{
  "encoder_arch": "swin",
  "model": "audio captioner",
  "dataset": "synthesized solo parts of chorales (CocoChorales)",
  "train_examples": 39062,
  "gain_aug_db": 10,
  "n_mels": 64,
  "hop_length": 320,
  "input": "log_mel",
  "spec_augment": true,
  "win_length": 512,
  "tokenizer": "char",
  "vocab_size": 32,
  "encoder_norm": "layernorm",
  "encoder_norm_position": "pre",
  "encoder_activation": "star_relu",
  "encoder_mlp_ratio": 4,
  "encoder_head_dim": 32,
  "encoder_fused_qkv": true,
  "encoder_bias": "none",
  "encoder_qk_norm": false,
  "encoder_layer_scale_init": 1.0,
  "encoder_parallel_block": false,
  "encoder_dropout": 0.1,
  "encoder_inner_norm": false,
  "encoder_patch_size": [4, 4],
  "encoder_conv_stem": false,
  "encoder_depths": [3, 3, 3],
  "encoder_widths": [48, 96, 192],
  "fusion": "cross_attention",
  "decoder_width": 192,
  "decoder_layers": 6,
  "decoder_norm": "layernorm",
  "decoder_norm_position": "pre",
  "decoder_activation": "gelu",
  "decoder_mlp_ratio": 2,
  "decoder_head_dim": 64,
  "decoder_fused_qkv": true,
  "decoder_bias": "none",
  "decoder_qk_norm": true,
  "decoder_parallel_block": false,
  "decoder_inner_norm": true,
  "decoder_drop_path": 0.1,
  "decoder_positions": "learned",
  "decoder_cross_attention_every": 1,
  "decoder_tie_embeddings": false,
  "init": "small_normal",
  "residual_init": "scaled_by_depth",
  "optimizer": "adamw",
  "lr": 0.0023,
  "beta1": 0.95,
  "beta2": 0.99,
  "eps": 1e-08,
  "grad_clip": 3.0,
  "steps": 5100,
  "batch_size": 48,
  "epochs": 6.3,
  "lr_schedule": "cosine",
  "final_lr_fraction": 0.01,
  "warmup_steps": 510,
  "weight_decay": 0.4
}
Rows from block 3 of the audio encoder of a small audio captioner, named by matrix and row number. Rows with one number belong to one neuron. Each number is 128 + 32 x the weight over its row's rms, rounded and kept within 0 to 255. All counts start at 0. Numbers have three digits each.
Before each neuron's rows are labels from the 100 clips, of 14976, where the neuron reaches its highest value: "responds to" is what is common among them; "peak on" is the class under the peak. Only what is clearly more common there than usual is listed. The data: synthesized solo parts of chorales (CocoChorales). In brackets: how many of the 100, against the usual share in percent.
# fc1: MLP up (encoder.blocks.3.mlp.fc1.weight, 384x96), inputs 48-95
# fc2: MLP down (encoder.blocks.3.mlp.fc2.weight, 96x384, transposed), outputs 48-95

responds to: flute (65 vs 8.9); note G5 (51 vs 6.4); note G#5 (36 vs 3.9)
peak on: G5 (41 vs 2.2); F#4 (30 vs 2.6)
fc1.67:157083107111142116147102108151112104163092105124158071114093141186126120115135097105081117160062034121150111117171130181150128120167121148167142
fc2.67:114097144129132128104070119148076097112169147136119142090122145095145069140140133152188140067150207129159133089094144123090091105168090174136172

responds to: note F5 (100 vs 8); clarinet (39 vs 9.1); note D#5 (36 vs 9)
peak on: silence (55 vs 25.5); F5 (45 vs 2.3)
fc1.136:090074144140192160096087091134099063100098112144143087113099130153164093093210118168141145155086082084171099136155125119161121166127122160142156
fc2.136:122098158150115110141107078173121114146157171122168118114087144160168108139094198124124122104119202138156137085100157144110139072099086157081132

responds to: note D#3 (100 vs 2.3); bassoon (82 vs 8.5)
peak on: D#3 (100 vs 0.7)
fc1.314:073121125180155180065107140164180119134116129104094192139186130138144158105207130126104100183099169135084096122095107086135161164101132133130130
fc2.314:137141190133101097119142129154154120136199101112097136129142106152072127197101157106183209173195151085064101106093113086115121155099146121066121

responds to: horn (61 vs 6.9); note A#4 (61 vs 10.6); note C5 (44 vs 10.5)
peak on: silence (82 vs 25.5)
fc1.355:095102128102127169088033168100155149132132140140113143149167181133100110057152062176118071151106087099191108182128153127128101160139140189131145
fc2.355:152149150096087098112105157090082164103135178117125100167087057165089132153094135177141139084129120133155162134183140136159094122147150147193121

responds to: violin (93 vs 13.7); note D#5 (82 vs 9)
peak on: D#5 (82 vs 2.7)
fc1.72:129111165107125132098071108098111134096156117129098159155124104150110174059137123168126112131121093058149075160129083150125158186116152144116108
fc2.72:142148128080147162149126137162123104163079161159114108129138165204164107165154130146121166142142088189125125082145102125100091074105103177165093

responds to: cello (47 vs 10); note G3 (44 vs 6.3); note A3 (44 vs 8.7)
peak on: G3 (29 vs 1.5)
fc1.289:121089126144093133088093099139166156086138164101136136107108063156138180090140139156028092158127163130112129145126132142189201186133142078119124
fc2.289:142126095108126094167124122148124149091102107119100119095137141089117115183107135102174141073162114166088159099118093148151126130174139085102133

responds to: note D#3 (96 vs 2.3); bassoon (85 vs 8.5)
peak on: D#3 (96 vs 0.7)
fc1.124:090129112189150178057115137152185097146117139108085197155198109135147170132206089125101098184113152135092099122100121099135126144114142137144147
fc2.124:129119169147100095127139134138165129124191101111105112127124096171048136203076156089163200176199142108071112118093109116121140139101158098086142

responds to: note D5 (47 vs 8.1); note D#5 (27 vs 9); note C5 (27 vs 10.5)
peak on: D5 (40 vs 2.5)
fc1.73:138108099117123134143095124124167133121072185085107198100141183133130153129102130123038138135108128155175066110124160160090168135106147114066057
fc2.73:147122121161085132071107154110087175108171132084130116126153133093108168119102113098130077153108170152132099104129185115121142141133107085138129

responds to: note G5 (90 vs 6.4); trumpet (70 vs 8.1); note F5 (38 vs 8)
peak on: G5 (88 vs 2.2)
fc1.173:105082147139185159094059102166168073132133148112095181166155122164145155124174110136081065176096124104122074144145111126120130126108161189132125
fc2.173:145075158150133124134131125109121122106115128127116079148057102188083099165087197120123144125151106150147131100178091189143157094105117094125136

responds to: note G5 (79 vs 6.4); flute (70 vs 8.9); note F5 (43 vs 8)
peak on: G5 (76 vs 2.2)
fc1.3:137112124162201101120090083106100071137084115145105183116152164132144130116145093121082101148088096103143063142134116181104143123115123147095111
fc2.3:116097090146098160115112160145128143076102144103121119137101081136088121130129136119112150128114085119106110132136155112149132144190125114131168

responds to: note F4 (99 vs 9.2); trombone (66 vs 7.4); note D#4 (56 vs 11.4)
peak on: F4 (63 vs 2.9)
fc1.66:100126119130158162145144108113138161105085138103146160146147151115162114103129165190076116095056130141163118135153137113140181178074136122177064
fc2.66:148205143129110145098167126081125163115160118137128126137187140121136209110072098115080072149118143170154105126124152117089135136065114119146065

responds to: note D5 (69 vs 8.1); horn (43 vs 6.9); instrument: tuba (26 vs 8.5)
peak on: D5 (62 vs 2.5)
fc1.94:107166091099129122087120128071126148168130138168184155136142109160162170147131064106066082139106156159172153152084129151083138037118132100175131
fc2.94:133093155119156188175100143158132122076059132159144077120095116197171102136125128130076139140128083159106093112128126128143155136121077136130102

responds to: note G5 (84 vs 6.4); flute (71 vs 8.9); note F5 (38 vs 8)
peak on: G5 (82 vs 2.2)
fc1.252:127141160181136148065070149116133100144145107134102147132131119180148131151172045128077135200100105083086074172125129111119159125115145145138111
fc2.252:110113095128137168152135141137131142106075129109097104102149163109091066123110138119143121143135088146126099101143156091135096151122120097127124

responds to: note E5 (97 vs 7.7); violin (81 vs 13.7); note F#5 (56 vs 7.1)
peak on: E5 (96 vs 2.3)
fc1.228:121068155174124160092118124139172154079124160115164120157082136128132122052160154144086090164106108064131113147136174116216155171135126135108162
fc2.228:143178084087116149160106179101093195101076137097124109105138158140135110141104070124091104147115065205151114149132173109146123109130165099142073

responds to: note C4 (71 vs 10.8); tuba (38 vs 8.5); instrument: trombone (26 vs 7.4)
peak on: C4 (65 vs 2.6)
fc1.144:131141139145200102158123087091138100140091129140076151132209166129125156128088113152089079145121074138117088142172102120120138125083140123121075
fc2.144:148102119149087115105109173154098163116113120114146084124124174150150136108111124124117165141094125135150133109139156123115133148170066121156127

responds to: note F5 (74 vs 8); violin (31 vs 13.7)
peak on: silence (81 vs 25.5)
fc1.48:098077142134163161123059084136156102143074124124130146084105166118141106092174133171068146142082101080175057144158111120147169155117128145090109
fc2.48:103094118153149182114115115143105117105093135109108121098118117128123124122111170134110127096124168186135117083130136157114165149136097083148136

responds to: note F#5 (77 vs 7.1); flute (57 vs 8.9)
peak on: F#5 (55 vs 2.2)
fc1.151:114160151138158170109085166133134112107109075151127072071167125108132155146129088083135134190101091130133085132145096153106157151117107132162099
fc2.151:108168098091133143127105133145066125178150169141125164113121220115152089092144103155171091095124057140187137124137120133065077081141104200147153

responds to: note F4 (56 vs 9.2); note C#5 (39 vs 10)
peak on: F4 (53 vs 2.9); C#5 (37 vs 3.2)
fc1.165:123169157113171133149158138091153176092075084144150123140172119097161150126099146132067104154086153154149101145162171101128158171061085100165076
fc2.165:155225166134093109086200137069141145116179120106151133163119107126133237133090129136083128147108183127145149164141127113124177151095166105141059

responds to: bassoon (100 vs 8.5); note A#3 (100 vs 10.6); note G#3 (26 vs 8.3)
peak on: A#3 (100 vs 2.6)
fc1.226:086117098205165142087137094144126079140121151120173127100126144135148120140160118091096100154102158133131137115110158144122125071142074127136181
fc2.226:144116133109131124179144158173138123128058130124132051125079118183127078197110158100102194138171105161113153065145119111146142107140102115150122

responds to: note F4 (82 vs 9.2); instrument: clarinet (36 vs 9.1); trombone (35 vs 7.4)
peak on: silence (89 vs 25.5)
fc1.203:131152129141191162146164078107156113159074061158145108126158110123161134125133143124074142140065132168102116108152108134127136088077147122157087
fc2.203:154206128125097108107148165073091145139151110136140129150173158048154137123118080144159125105113159145157136116154152080086098145112124155171076

responds to: cello (93 vs 10); note B3 (57 vs 9.6); note C4 (55 vs 10.8)
peak on: silence (100 vs 25.5)
fc1.372:131105119112109113125062097138134097094170107133181150089081141157188130125139101112096125186128159123158073152056168120141130113140131151075119
fc2.372:131096146155123134145071156176167154094130127093104142072141104174117113135129128094100107162173151114132089150072167116128154145166099140114147

responds to: note C5 (54 vs 10.5); note C4 (41 vs 10.8); oboe (37 vs 7.4)
peak on: C5 (53 vs 3.3); C4 (41 vs 2.6)
fc1.27:054154076121135150166168121123192122103120142160129185158093134110155118158145137128125144108148139163112156176064125077189139126145176083084141
fc2.27:152180135144106161125143079105109113188189137132161143102111200127191158120147085149090130161098122164104109113085108113103140130085189135078074

responds to: note C4 (84 vs 10.8); trombone (71 vs 7.4); note D4 (40 vs 12.4)
peak on: C4 (79 vs 2.6)
fc1.330:175144097157132078099145135094132154152103094084126171143165136134132156113124079118043096180088126176113128138152163111139140113104153119135110
fc2.330:115155127148093167108153162132124161059128163128130142175119135079164133099129112176127129118108152127133143131141176046122116166139107147155080

responds to: note D#3 (100 vs 2.3); bassoon (84 vs 8.5)
peak on: D#3 (98 vs 0.7)
fc1.156:085088123155141193070098127160187097155131160114086197142160105140143128117230112116120108190116141140082091110100112089169132147101151109101145
fc2.156:149139177142092101134159135128163144122165109117108119149148088150047136201082150091152189186205135096055103115117113079137140153087156085084118

responds to: tuba (44 vs 8.5); note G3 (43 vs 6.3); note E4 (33 vs 8.8)
peak on: silence (63 vs 25.5)
fc1.313:118143140158163144109066077081135123144098144115108136105164088158167127126180096117076078194091143141144106148156125115145173107088160108130125
fc2.313:132108095146135169125118103130103128147150121113098129075150174144117117108090113124102107140121094193128103091110125151095140147131130091119121

responds to: horn (83 vs 6.9); note C5 (58 vs 10.5); note D5 (52 vs 8.1)
peak on: D5 (51 vs 2.5); C#5 (41 vs 3.2)
fc1.281:130104084137137103138091125090141124116102095121145149074158155104169150104122080130049130152079123137107114179120134103144200143105126083113076
fc2.281:136106078125118182093093155148094158113080152108105124116146128129111103106146126136092109107106091173118121104126153121137110131196133117151159

responds to: horn (87 vs 6.9); note D5 (74 vs 8.1); note C5 (55 vs 10.5)
peak on: D5 (63 vs 2.5)
fc1.206:145118086097144119139115150065146159098113085158119167139177154111132129103138080157063092118095136147176128207133133083185110117097177112118081
fc2.206:151059124076143120159101149121116140122068141152158038124079123203155106142115133118111145120102108172129129111148109181159150081117081114170126

responds to: note D#3 (98 vs 2.3); bassoon (84 vs 8.5)
peak on: D#3 (98 vs 0.7)
fc1.1:079110094152163182059098124157179109132121163121110201124186117106154162108197112158096079144095178154104124116073115145114143129126137130144149
fc2.1:103113167138116097132138111136173108132180080144128148112135097117079112177106150108190200145183162082076114133071104105134149153111144106064164

responds to: note G#3 (51 vs 8.3); cello (48 vs 10); note A#2 (31 vs 0.4)
peak on: G#3 (40 vs 2.1); A#2 (29 vs 0.1)
fc1.116:097115115138194129111073147100111132090094145093075194116150143154099103100179144142098111115112137139171103135147122119118129130115175118137073
fc2.116:138128196132109098146138139136127150073158088128110128117138110123088175159052137093155170127157111088088077120127113157099199202112107087088075

responds to: note F4 (54 vs 9.2); note D#5 (44 vs 9)
peak on: F4 (54 vs 2.9); D#5 (43 vs 2.7)
fc1.274:103134159139195140142097129092161090115043124151134152137116132118190150106124115158075162121076146129130083137123130134114174104124140136082098
fc2.274:105133154136161163099095122096064117105120086134117117091146121142128107128136129119117121125142099168151085102145127142077117118096105103167124

responds to: note F4 (100 vs 9.2); trombone (69 vs 7.4); note D#4 (59 vs 11.4)
peak on: F4 (95 vs 2.9)
fc1.113:118094108181173136124143091129150102112090100133158134114128115131178143116107115135091116149060159126140094139165131121150173129080097131157093
fc2.113:126161145139120151088110088080065121100161085125112131088156125146144165090133092145054110134174116148128096121087156123091116157133134108133116

responds to: note G#3 (58 vs 8.3); note A#3 (50 vs 10.6); instrument: bassoon (42 vs 8.5)
peak on: G#3 (47 vs 2.1)
fc1.8:104124140175117106108142141140195173062100129106136146149151109148144193092082142116030098169076113116141099177114171154132179150126072115096108
fc2.8:133159083143117163099139093098098127156151125096139138123123160092144146078137121148078090113122121210132155109122134128110125109143165110136145

responds to: note F5 (69 vs 8); flute (46 vs 8.9); note E5 (39 vs 7.7)
peak on: F5 (63 vs 2.3); E5 (36 vs 2.3)
fc1.137:132111147137135135099102113137155095089090132136147117135117116119148144086161108149059136146058096065097064156166129110176188183124083124112097
fc2.137:119106101132160173187125088139093090136078127120121117088086143145158077129114159141095160107145119202113125096102127133128130087131161104092117

responds to: horn (33 vs 6.9); note B4 (33 vs 9.4); instrument: flute (27 vs 8.9)
peak on: B4 (30 vs 3.2)
fc1.373:078112097155203113152106082122137083083122143130108163125148187136172105110125100152114099115127102109162136213084140145150120128132122148104135
fc2.373:136182146175106171051139135132098122110140130091115161152166107145176194114170081138074130171086161125063104111117162091092124182154119156156093

responds to: horn (73 vs 6.9); note G#4 (67 vs 9)
peak on: G#4 (65 vs 2.9)
fc1.366:138064167096114173096042182134138106137120147126092116178130102171101107102198079170139125172153094074105093143155114063139100172146165192151133
fc2.366:165117161139102071119126135106112150150141108089100060125103125220068161179060165097107113148151094145163121114195120201129141094103124089145102

responds to: bassoon (96 vs 8.5); note D4 (63 vs 12.4); note A3 (57 vs 8.7)
peak on: D4 (62 vs 3.7); A3 (35 vs 2.2)
fc1.130:136130142145151112067117124108168068116119099119105179149143149148126148107169094135078139169080134102109086157113139122133153148122149143074130
fc2.130:113119113129167172150124098110085109123103110148133125083120144121104096112107166130099138104124074195144094094130115179114131085120151090118129

responds to: horn (63 vs 6.9); note D5 (60 vs 8.1); note C#5 (53 vs 10)
peak on: D5 (43 vs 2.5)
fc1.96:133148070106136100116113125069136164125112160163160155133146178119134156105116063133053079122109135176183156156112141154101110055136188095129132
fc2.96:079065156130175165139083127173122113104124167127124134114078133178135077110135152119128118141122091132170098141111121136116135099105080152108152

responds to: note F#5 (42 vs 7.1); trumpet (25 vs 8.1)
peak on: F#5 (41 vs 2.2)
fc1.380:149144122101135106173154101117129111133074127155127107141123158183136109144089105147063121110139111161160149142139156151156093066139153142140111
fc2.380:083166162121145174114170111119156098083143116127107154123126077102114158151135167142143157120147163124081140138100094112122178210116159092098115

responds to: note C4 (83 vs 10.8); note E4 (32 vs 8.8); trombone (31 vs 7.4)
peak on: silence (51 vs 25.5); C4 (36 vs 2.6)
fc1.354:084134132140184169104119093120173147128117129111120154157154103157158153122158120134054055158061144163122096155153151124185168111125192122149125
fc2.354:144122100131107163090094137106061153112119126111110123101147145132113118102127114133101106135109108196152099095142158136098119121147111099151103

responds to: note F5 (96 vs 8); violin (50 vs 13.7); note D#5 (38 vs 9)
peak on: F5 (95 vs 2.3)
fc1.99:160133182127152164105094117120138041127107088133135148121092118137145142085163120143061169162108072065111080144144118120136198178119133150107110
fc2.99:094073114134185166161116110143102113124084124140141132118097150136169078097132165128110109093102153195161129113116104138148146075105108106123137

responds to: bassoon (97 vs 8.5); note E3 (87 vs 2.8); note F#3 (33 vs 4.9)
peak on: E3 (87 vs 0.7)
fc1.350:087130100134173117139124147156146124084047150144132176118165175163155102144146113170081134105092151165151143171094132108117115074135104153149130
fc2.350:124139173152113073136131080086144094149222074158109164122131136121155168138112152121117138066204192120146146136072107163056120131110111156065123

responds to: note G#3 (45 vs 8.3); note C#3 (40 vs 1.4); tuba (38 vs 8.5)
peak on: silence (64 vs 25.5)
fc1.129:134054129097107102117078110112133152136123127102142102110115082163112124073125134115042073148124159141168131128159097143199187150126141075114133
fc2.129:132140112079127092166114126104088130174145099116099113089130176121082100159105103118198162091157067112146147142145082151144111143173197106133143

responds to: note E5 (75 vs 7.7); violin (62 vs 13.7); note F5 (34 vs 8)
peak on: E5 (70 vs 2.3); F5 (27 vs 2.3)
fc1.93:121090163184138138146112100176146151107121135124158139111122138133156132120131137152138121156116113052115077141108143122143168189105093144085071
fc2.93:167150097107112130152101110087115195099123159082121121094138128145138129151094144140068080119133159235183146123118176127124126088120150097129073

responds to: note F5 (46 vs 8); trumpet (38 vs 8.1); note A#4 (37 vs 10.6)
peak on: silence (51 vs 25.5); F5 (33 vs 2.3)
fc1.187:070091139142197161155157105165160084088066126173149135149071115141171090121169179177123153074083132098176152146125088139142151085135104184128135
fc2.187:146071143186097043130098117136162119141176113130149140157135149131220158097130139130103107107140237120159158139102139100117118104086084183109119

responds to: note D#3 (99 vs 2.3); bassoon (89 vs 8.5)
peak on: D#3 (99 vs 0.7)
fc1.128:089133156190150145073140134136166090138137117130076164146194146137159193113172094134128096181134134108084098132098129110109141163105107135123148
fc2.128:133132164141115096141142166133160134109164113110104107146121095153047124221082164064176202166186126093094110128131117102102122141093132110092121

responds to: violin (96 vs 13.7); note E5 (86 vs 7.7); note F#5 (39 vs 7.1)
peak on: E5 (81 vs 2.3)
fc1.318:114131125110144093146131152140150123147129070122111142131108113192151138145106143169120164135129162119119125141090115142103133169128161138128071
fc2.318:149165102111133112117117167102127150168132112088090123117171117220085121170158108071080099185156086161158107137148142118092058092136152133171114

responds to: note C4 (39 vs 10.8); bassoon (37 vs 8.5); instrument: oboe (33 vs 7.4)
peak on: C4 (37 vs 2.6); B4 (28 vs 3.2)
fc1.52:092122162173104091078140125111145094077174106122158124140116095172138164122129079084107122179125147076096123183082155130166176174149078109108168
fc2.52:125204177072142121150188165103136114124093105191140093172117098169129131185112118109141175145138080118119140139146104124108121125084106134141082

responds to: cello (83 vs 10); note D#3 (59 vs 2.3); note F3 (35 vs 3.8)
peak on: D#3 (55 vs 0.7)
fc1.145:160064113091151098164113107153188165094097134140127153089136100106124104124120170131108107114103170146105158124135080168182192172161133077081094
fc2.145:174144104089128079188136097152149151146111100101118108060151144136131151183092169083113125089169144188108145078100101190109147107166154087097105

responds to: flute (76 vs 8.9); note F#5 (74 vs 7.1)
peak on: F#5 (69 vs 2.2)
fc1.56:100161152130170175118104133139107099146121102174156131070153148126157144136150083091140126172100052120149081124125098150079128122106100168153112
fc2.56:106206116103137128131125112090059134168167121169147155100134229079164092113133090147166113089136084158189131138125130122065085082114125176138125

responds to: note D5 (48 vs 8.1); horn (34 vs 6.9); note B4 (33 vs 9.4)
peak on: D5 (37 vs 2.5)
fc1.232:121124101161131135107100141087126132099103139111153147145161127153138175128118041147056128146102136137102125187086158113139153135115171104136108
fc2.232:113104124147133179128125140145139152093094121127154088129104094158125126107110137096103093155103082149133105115132155151147152135114079094128135

responds to: note B4 (68 vs 9.4); trumpet (61 vs 8.1)
peak on: B4 (64 vs 3.2)
fc1.155:081119138093163119116054103111163083147086123142087167089128146161124137148119103093048154142132096135147065144128096187104176108117127116144105
fc2.155:131112117124126171118106137118096145100085109111109125104137113120097112102120128108096098132124096174124099106145144144126135141159129071127132

responds to: note F5 (61 vs 8); note D#5 (37 vs 9); instrument: flute (31 vs 8.9); note G5 (27 vs 6.4)
peak on: F5 (40 vs 2.3)
fc1.328:105090095110134082138113120107148137109109101141175105118082192156103118090071120148062106114075081112199141177140125232169133138167124114167146
fc2.328:111134103116116158092085164135090173077130196089097142137116110147082094126153151185147119084132114145151160134151166110142061103182159148185176

responds to: note D5 (95 vs 8.1); horn (75 vs 6.9); note C5 (45 vs 10.5)
peak on: D5 (91 vs 2.5)
fc1.186:127135076096185104152110112106139119138063119108122135091181156134138112082102065148046061136118138184174128156117121166112128089119154123134115
fc2.186:105089147129133196103097125154132091116139119099116121129065118155144141073151130138112149140099100099113093140103118136129163202152102140101164

responds to: note F4 (39 vs 9.2); note C5 (39 vs 10.5); clarinet (38 vs 9.1)
peak on: silence (55 vs 25.5)
fc1.269:101171107103185182154167120078182153142081090169162132147182139103169137111102146151070106127082151172172138127135134106107136105054134106170076
fc2.269:136218143122123152114202154066143156103112116149183093165130106139167189124100125148072120129088165164153138140138150096132158143065120112163042

responds to: bassoon (57 vs 8.5); note A#3 (45 vs 10.6); note F#3 (32 vs 4.9)
peak on: silence (97 vs 25.5)
fc1.205:085116123090180143095121123111130135152056128151111195111169153113114087118156128165107161111100192173162158160133102117147121110130159139133138
fc2.205:119106172125115137093099105100102118143145120154123108103117130173085126126091150109154117127165084117129076101118121188080149127113100091146171

responds to: note D5 (76 vs 8.1); note C5 (55 vs 10.5); horn (44 vs 6.9)
peak on: D5 (69 vs 2.5)
fc1.70:129114072171153088152147107069147130111116094135095127144179179088126111073097069163088073129131151131141122168134161089168117123082122077108114
fc2.70:107149178064155199127101116154091114124100167107148097095055101201164123167142171150125130113117098149102095101123089168100146162128117155171115

responds to: note F4 (75 vs 9.2); trombone (65 vs 7.4); note D#4 (46 vs 11.4)
peak on: F4 (73 vs 2.9); G#4 (27 vs 2.9)
fc1.107:115149106126166122156105127107119107101062092123123155116177155149179139134113097139058140134091114159145078158132122142119191152113122145127082
fc2.107:105120138146121138091106159087095141102143081125135113134083133144120137094134113126093130114143086134172131149132136137125122130152117111148175

responds to: bassoon (57 vs 8.5); note F#3 (38 vs 4.9); note E3 (34 vs 2.8)
peak on: silence (91 vs 25.5)
fc1.305:115101142113122158084111175137175151141130099100118149133162089156156126115169118152134112177090158110095092133127102067174152186066142119156078
fc2.305:118157108130142141149168150145151131114085135079070135128193146132080148185058146101106102152143119179107091099140113139097153178103139082130072

responds to: note D#3 (96 vs 2.3); bassoon (85 vs 8.5)
peak on: D#3 (96 vs 0.7)
fc1.293:076144130148164154102128109165165088119123164104121190121161126162195176117194118134112100179107159126086117142068113105110160157118117139117139
fc2.293:168132195139073073096128143153127152132198105122122115131135093158067161208088127088169215166168133088073103099101104120111151146118116116087117

responds to: note F#5 (97 vs 7.1); flute (67 vs 8.9)
peak on: F#5 (97 vs 2.2)
fc1.5:099151160119170178097062140146104112138113122134160111065142140141141135161143106071150115170089066140166068101124118163088125121126090146160111
fc2.5:087175140093143144123117088137072096181176140172140151093116208111155096121145107150188113082142093131168136120105094158059096097134106193133165

responds to: note G5 (62 vs 6.4); flute (53 vs 8.9); note F5 (40 vs 8)
peak on: G5 (61 vs 2.2)
fc1.138:137126155181157105091131062166123089171142138104086168132155099182112148150168115085085094172090113107089100110162108169125109092115172138151124
fc2.138:148138149174126118114183078102133105118142171142113185196121083103113132122120151187066162157100151117110149135179074071173140122068189135121073

responds to: cello (45 vs 10); oboe (31 vs 7.4)
peak on: B4 (34 vs 3.2); C4 (28 vs 2.6)
fc1.33:106122121137130126106097101116134144128142092125145191106162112150183150108166079148033130150075162106139100194073145102169184142143162120078075
fc2.33:142127094090120165105082137119091142126117119125088109106177102188095119117159069116097126155124062157080104110127116132132103131197171112175142

responds to: note D3 (82 vs 2.4); bassoon (82 vs 8.5); note A3 (50 vs 8.7)
peak on: D3 (82 vs 0.8)
fc1.134:145140138080156089164117160093102174065077117141089130149155126108123097144123137131119142104133120113182146192192110079162119160089125130134068
fc2.134:143126194139132059143167136117150107138149076152166067143108073133087162188075159069169177143137142087100114136155093136145170129083111106107123

responds to: note G5 (73 vs 6.4); flute (39 vs 8.9); instrument: trumpet (32 vs 8.1)
peak on: G5 (71 vs 2.2)
fc1.327:146132136149146151086110063107145122145093149108121177141148109149146164111166078152064100191017129130101091162146142148139149114108165111141121
fc2.327:133103104112123154128088121115097124120163110103099133076117144148136100108163105118127110136145124187113103119087121130117125152139159100111128

responds to: tuba (78 vs 8.5); note A#3 (78 vs 10.6)
peak on: silence (53 vs 25.5); A#3 (41 vs 2.6)
fc1.23:104122115158150146104138097105170115107068098163146129140172154143168168062119092148069102148072086088119068158130146157150132130121131143115130
fc2.23:133128146172131131108113123100050107156159101106114131111080164124123102142132147156097214136142123161121109106138105113092132125102171116141118

responds to: note B4 (87 vs 9.4); oboe (55 vs 7.4); note C#5 (42 vs 10)
peak on: B4 (74 vs 3.2)
fc1.276:139135119157126105115109126097108122116124128108122138131177164117132171094076068129122139168106134099085057141085156154108185157102112113083105
fc2.276:110092122132136142149132137133140137092111094109112104108094141153105096114110173120115132117142109148125123129122129132146143143131126079107142

responds to: note D3 (62 vs 2.4); bassoon (61 vs 8.5); note C#4 (44 vs 12.1)
peak on: D3 (62 vs 0.8); C#4 (36 vs 3.2)
fc1.121:123120126099188103171108155135119152088057126142084127131135164148142063143143131156114145095135116153188138167173116109154099108092115162156078
fc2.121:084123204132159101112146146124152091089162083174128115140140064105096156180100151101198184117137164070086094146126084119122168179090104130139128

responds to: note D#3 (94 vs 2.3); bassoon (93 vs 8.5)
peak on: D#3 (94 vs 0.7)
fc1.74:104102142173126172076122141163197091117156136106094170153153129161141169091186121156103079193140122081112067111113143099138135165092109136091120
fc2.74:128150140104112109176183157155170121120127140097116096145100102150061120226049212093157215124192136150115160082127111147097146132129122104137114

responds to: note B4 (97 vs 9.4); oboe (46 vs 7.4); note A4 (31 vs 8.5)
peak on: silence (82 vs 25.5)
fc1.154:106135131134123161107062123086086107120085144136129120114132110129154128140134063141029163133103089168102084161138110138157189105128179120107132
fc2.154:123095113151151142103071111099059119122136089120107118074123136153097096086147117125100108124127073154142085116137129187119111123160142098142166

responds to: note G#3 (92 vs 8.3); cello (90 vs 10)
peak on: G#3 (86 vs 2.1)
fc1.302:115106151158141088153113139118132178070112108071096141096135143157100131152094167123090129133157140132146108171134153157127177152119135097119101
fc2.302:132197144125146118109175066082100137106148074147135123099193137112132196109086128137087117115109124152140123133128105169089150183109125093142073